From a checkpoint of a small contrastive audio-text model.
Training: 19200 steps, batches of 256.
Data: trained on synthesized solo parts of chorales (CocoChorales), 39062 training examples, 125.8 epochs.
Rows from block 2 of the text encoder of a small contrastive audio-text model, named by matrix and row number. Rows with one number within an expert belong to one neuron, the router's apart. Each number is 200 + 40 x the weight over its row's rms, rounded and kept within 0 to 999. All counts start at 0.
Before each expert's rows are labels from the 100 texts, of 14848, where the router gives the expert most weight on average: "tokens" is the input token at the peak. Only what is clearly more common there than usual is listed. The data: synthesized solo parts of chorales (CocoChorales).
# router: router (text_encoder.blocks.2.mlp.router.weight, 4x256), inputs 0-127
# up: expert up (text_encoder.blocks.2.mlp.up, 4x512x256), inputs 0-127
# down: expert down (text_encoder.blocks.2.mlp.down, 4x256x512, transposed), outputs 0-127

# expert 3
tokens: "#"; "5"; "b4"; "f5"
router.3,221,244,236,190,225,193,244,223,175,236,213,135,169,164,190,262,175,192,190,231,187,183,164,226,174,238,189,195,199,192,282,214,164,230,171,178,127,265,171,231,158,232,220,227,219,175,278,202,202,226,244,251,181,217,201,294,114,254,189,213,217,139,244,228,183,230,158,201,195,207,152,242,211,234,250,158,143,129,221,237,210,179,227,136,237,167,216,242,167,176,155,214,213,193,158,134,126,246,152,232,158,287,207,219,139,181,180,179,212,204,183,276,265,217,218,224,272,130,190,213,174,194,231,117,114,125,223,214
up.0,232,226,213,190,105,164,255,146,165,163,212,159,189,204,206,187,176,222,178,233,263,152,226,214,208,191,219,213,212,199,225,251,241,260,210,202,219,150,168,231,172,204,198,147,177,163,304,255,177,267,229,200,189,207,235,220,155,165,184,186,163,178,271,259,216,117,163,152,161,274,182,155,272,204,226,197,161,189,288,191,199,131,156,222,256,218,216,243,196,194,222,263,228,199,227,177,186,218,240,298,120,167,170,197,189,184,281,116,166,169,237,229,176,242,199,189,224,166,196,174,284,223,165,220,163,290,215,210
down.0,196,238,124,146,246,228,202,215,256,256,186,258,141,194,149,243,178,210,251,214,181,168,200,197,241,201,206,209,123,185,218,230,177,239,194,157,180,183,156,199,166,197,149,155,181,217,134,219,202,151,201,165,202,181,245,185,157,211,268,223,171,260,144,276,199,219,181,180,232,227,269,217,235,233,189,114,194,279,170,94,232,199,183,244,176,199,235,158,221,158,197,205,186,191,238,200,235,214,215,163,202,199,175,222,140,201,238,270,207,225,185,170,213,123,189,272,135,154,242,185,215,147,250,224,196,205,181,236
up.1,194,168,173,208,251,228,179,188,244,208,246,126,203,192,189,143,276,141,193,177,190,138,220,175,142,212,110,196,141,156,244,113,183,217,132,187,178,252,181,171,157,192,164,162,222,295,187,180,239,194,227,228,153,197,167,217,214,179,181,190,157,171,158,163,215,251,204,252,199,148,194,229,184,222,184,214,151,223,206,166,288,238,243,153,260,171,118,188,182,165,280,202,134,159,168,186,188,285,160,190,203,220,233,245,188,256,173,220,198,224,204,197,236,201,197,258,213,199,146,242,177,222,183,140,203,229,186,181
down.1,224,219,200,182,202,209,239,238,216,241,202,277,231,200,140,234,206,180,197,190,251,292,239,198,157,200,181,153,172,216,258,180,167,176,179,168,204,167,185,217,200,186,128,277,207,237,211,263,245,221,222,292,183,216,225,240,156,162,252,156,164,247,186,249,155,233,252,164,242,201,208,188,194,228,204,150,211,211,207,205,266,207,159,139,268,219,202,249,132,176,185,188,236,227,251,204,222,174,209,191,170,189,177,232,200,266,246,231,227,211,262,172,167,200,175,182,168,167,144,236,241,165,101,147,161,198,179,173

# expert 2
tokens: "g"; "g3"; "a3"; "c4"
router.2,189,272,223,175,203,204,162,243,214,188,212,211,232,124,221,196,227,196,175,252,160,209,191,163,160,210,196,189,187,173,193,220,121,247,166,239,141,147,241,178,166,228,211,160,145,103,264,264,210,260,203,171,252,230,145,231,151,152,182,216,223,226,230,165,253,160,202,170,197,241,140,172,216,237,230,195,143,193,268,273,142,171,258,169,154,163,257,195,195,252,136,243,280,213,204,181,195,229,264,228,157,214,102,111,241,182,204,171,173,219,115,264,258,218,184,199,262,225,102,249,193,196,228,252,203,181,196,218
up.0,185,236,188,203,215,220,148,174,175,180,187,139,154,195,207,141,167,172,160,202,125,244,210,219,225,163,212,240,218,214,277,205,229,260,192,209,117,206,209,218,188,167,194,194,158,127,240,275,164,274,160,129,260,253,116,224,171,252,219,228,264,224,211,167,254,228,199,241,171,251,239,179,265,198,224,275,180,134,216,210,137,164,180,251,87,193,225,211,243,240,174,256,245,265,192,218,201,216,295,234,146,174,164,133,201,182,226,141,131,201,223,247,165,192,201,162,215,229,174,216,224,189,211,187,252,243,199,210
down.0,219,207,163,210,219,177,148,173,277,257,156,128,228,204,120,265,168,265,251,265,155,159,153,187,197,210,248,142,182,188,138,211,180,233,245,150,189,232,177,247,147,207,173,183,172,172,231,196,225,239,201,217,186,180,169,199,219,244,184,273,172,176,187,218,202,184,168,152,241,211,289,155,240,209,233,184,172,201,309,138,189,135,206,207,260,176,215,265,258,198,246,268,210,226,211,155,239,234,222,155,222,143,142,219,150,183,173,228,241,213,195,253,200,162,229,186,202,140,134,207,192,126,181,230,162,175,213,217
up.1,185,190,171,144,248,210,197,176,266,216,214,226,228,210,226,251,219,170,252,197,191,225,163,198,155,185,168,225,133,165,272,159,185,171,150,176,192,241,86,171,195,169,52,212,234,251,141,193,277,103,189,275,176,188,154,248,182,155,235,168,223,144,160,189,210,324,256,255,204,197,139,184,129,192,175,217,189,303,197,147,244,302,181,202,158,222,184,209,260,129,212,199,89,188,225,214,231,223,175,208,194,186,276,216,211,248,199,245,249,213,162,179,167,219,165,226,168,166,201,206,218,201,207,171,243,243,172,196
down.1,178,176,187,160,208,108,255,258,223,242,235,250,226,216,218,148,179,185,250,244,187,257,186,166,191,186,212,155,154,273,255,202,194,228,242,192,127,198,185,238,149,140,197,218,183,189,220,169,149,251,114,193,225,119,205,241,147,211,250,158,252,234,236,195,173,237,180,194,236,236,164,202,119,177,182,208,223,174,209,269,244,266,272,154,162,151,205,217,220,166,170,178,183,164,166,204,234,198,190,142,210,263,157,226,266,172,152,131,235,198,197,194,269,156,227,231,200,217,212,209,157,261,176,166,193,168,167,196

# expert 1
tokens: ":"; "3"
router.1,137,144,209,202,191,245,185,205,216,203,146,255,202,227,207,192,199,220,220,162,240,227,226,240,275,211,246,217,173,249,200,188,220,229,234,250,272,194,184,218,243,191,265,224,181,224,189,238,212,184,144,272,195,185,305,173,217,144,170,189,90,269,193,235,152,148,175,224,207,183,221,223,219,218,212,126,183,238,154,175,290,166,134,164,176,230,202,231,162,133,197,147,181,177,258,204,214,158,213,177,238,183,237,227,182,232,241,295,163,215,307,183,190,177,213,173,137,180,240,167,203,206,200,242,183,229,222,235
up.0,292,252,212,210,206,137,234,195,165,192,218,157,193,195,189,187,182,164,191,180,191,195,205,146,196,227,163,220,284,173,183,191,167,143,178,205,161,161,214,203,159,188,184,200,221,169,217,131,245,234,208,141,218,189,119,249,181,221,199,177,270,212,191,222,201,201,190,207,186,176,150,167,136,176,200,247,248,138,203,175,106,178,271,206,211,182,182,151,219,255,202,217,263,187,175,166,169,243,168,184,147,248,210,165,199,164,155,123,219,179,147,206,208,190,220,180,250,226,171,197,208,204,199,162,183,172,175,186
down.0,239,143,216,198,215,234,169,128,179,238,190,219,171,215,217,299,201,214,253,227,216,122,237,267,184,190,151,182,172,194,148,190,202,224,223,180,229,250,172,173,238,281,235,190,213,231,227,282,217,234,228,207,148,280,238,229,222,217,140,275,153,154,157,184,249,222,134,209,121,201,238,219,228,243,203,200,177,223,208,173,208,213,203,161,263,181,253,254,157,205,255,167,146,274,248,118,176,170,186,201,181,183,217,155,176,180,216,241,211,197,218,279,196,196,198,199,212,136,174,135,259,184,245,197,236,231,272,218
up.1,209,147,183,186,174,101,148,142,242,132,178,151,90,150,134,174,186,230,256,190,224,138,231,239,218,235,190,192,211,181,162,197,138,205,163,243,195,163,188,198,183,255,186,177,208,198,280,226,173,160,253,177,158,194,222,260,146,160,163,243,200,141,213,245,261,178,200,179,187,206,160,214,240,208,220,232,165,246,231,203,195,279,221,187,227,172,218,223,185,183,245,203,175,189,272,161,163,226,197,199,177,209,160,190,292,243,181,138,255,249,152,248,208,272,195,266,229,206,211,198,236,272,163,161,196,207,198,210
down.1,165,129,222,169,171,93,167,284,202,153,204,220,248,202,172,222,170,198,242,242,174,186,244,282,208,204,218,160,168,205,188,218,178,201,174,204,141,165,174,297,147,145,139,186,174,176,241,206,171,193,190,178,235,151,229,248,168,171,102,204,246,237,263,155,196,196,159,139,171,270,160,242,240,178,133,267,216,286,163,190,187,220,193,134,151,163,181,192,216,233,182,202,242,183,184,167,203,200,182,233,144,190,178,241,217,260,155,112,213,188,151,220,255,223,172,279,184,214,163,254,137,222,206,155,220,246,153,184

# expert 0
tokens: ":"; "a3"; "b3"
router.0,223,248,224,192,252,183,234,266,235,233,253,274,250,183,184,211,233,198,238,203,182,197,217,210,166,194,143,234,147,225,203,203,103,238,115,199,120,213,203,204,220,241,198,162,185,158,225,261,245,157,236,194,195,196,258,267,169,142,197,140,246,204,203,187,216,231,153,166,157,270,140,211,170,210,231,200,170,265,238,163,205,192,294,140,236,227,274,183,206,203,145,155,242,146,222,128,186,226,183,195,182,249,186,189,182,227,255,171,205,173,99,269,266,181,231,273,264,172,124,222,205,202,236,185,158,182,165,218
up.0,133,145,182,215,169,131,161,190,152,186,185,116,167,218,214,167,166,168,191,195,248,233,191,211,234,215,176,148,292,255,201,149,249,133,270,196,222,199,210,174,170,124,199,227,197,287,183,95,181,212,175,161,225,207,124,213,268,218,213,181,214,187,196,155,201,215,284,188,251,152,194,214,188,230,197,273,225,192,194,196,178,262,177,207,183,188,127,225,175,236,230,193,202,198,200,278,206,208,160,167,154,182,211,244,251,187,183,191,188,209,274,176,229,228,240,166,193,196,194,166,205,233,186,194,274,142,219,222
down.0,214,177,243,219,218,239,206,196,186,175,222,152,198,218,251,149,250,231,217,145,245,226,209,208,162,207,208,263,221,154,164,163,225,173,148,185,260,238,257,216,247,264,191,192,173,201,255,233,221,159,265,300,155,250,238,248,181,115,146,207,248,195,175,226,166,174,194,319,175,161,123,228,235,161,200,200,200,176,210,268,226,191,204,162,268,191,191,197,180,100,182,181,235,250,212,210,126,206,216,204,234,165,215,131,230,262,225,221,242,246,225,186,207,251,232,183,212,208,196,227,218,225,158,202,120,158,250,162
up.1,259,153,178,237,201,212,228,147,200,161,190,150,194,177,132,189,266,225,148,181,215,187,212,240,231,130,196,269,202,127,153,185,172,197,177,134,226,151,241,250,180,278,244,198,206,224,188,242,187,91,302,221,224,226,231,255,250,143,174,228,181,286,240,208,229,124,185,236,193,205,201,217,251,192,214,222,192,225,231,167,210,188,230,201,253,196,226,199,203,174,158,194,212,249,234,191,191,241,267,212,210,114,187,113,242,221,204,123,219,191,142,182,178,262,190,244,206,185,167,216,244,203,187,255,220,292,223,167
down.1,190,174,165,128,178,178,209,271,240,153,170,229,165,159,135,213,270,150,256,192,166,149,208,180,119,180,203,195,173,208,194,187,199,191,159,164,236,175,148,190,172,202,184,207,263,213,243,238,207,141,225,258,145,222,217,238,194,203,143,222,157,199,199,216,193,155,195,144,239,245,163,215,209,176,164,182,198,245,276,155,216,168,204,120,212,245,199,176,223,164,252,258,141,178,265,146,138,218,135,203,177,208,194,247,186,258,192,153,279,155,157,157,223,168,130,245,129,164,219,210,223,212,125,167,197,250,181,202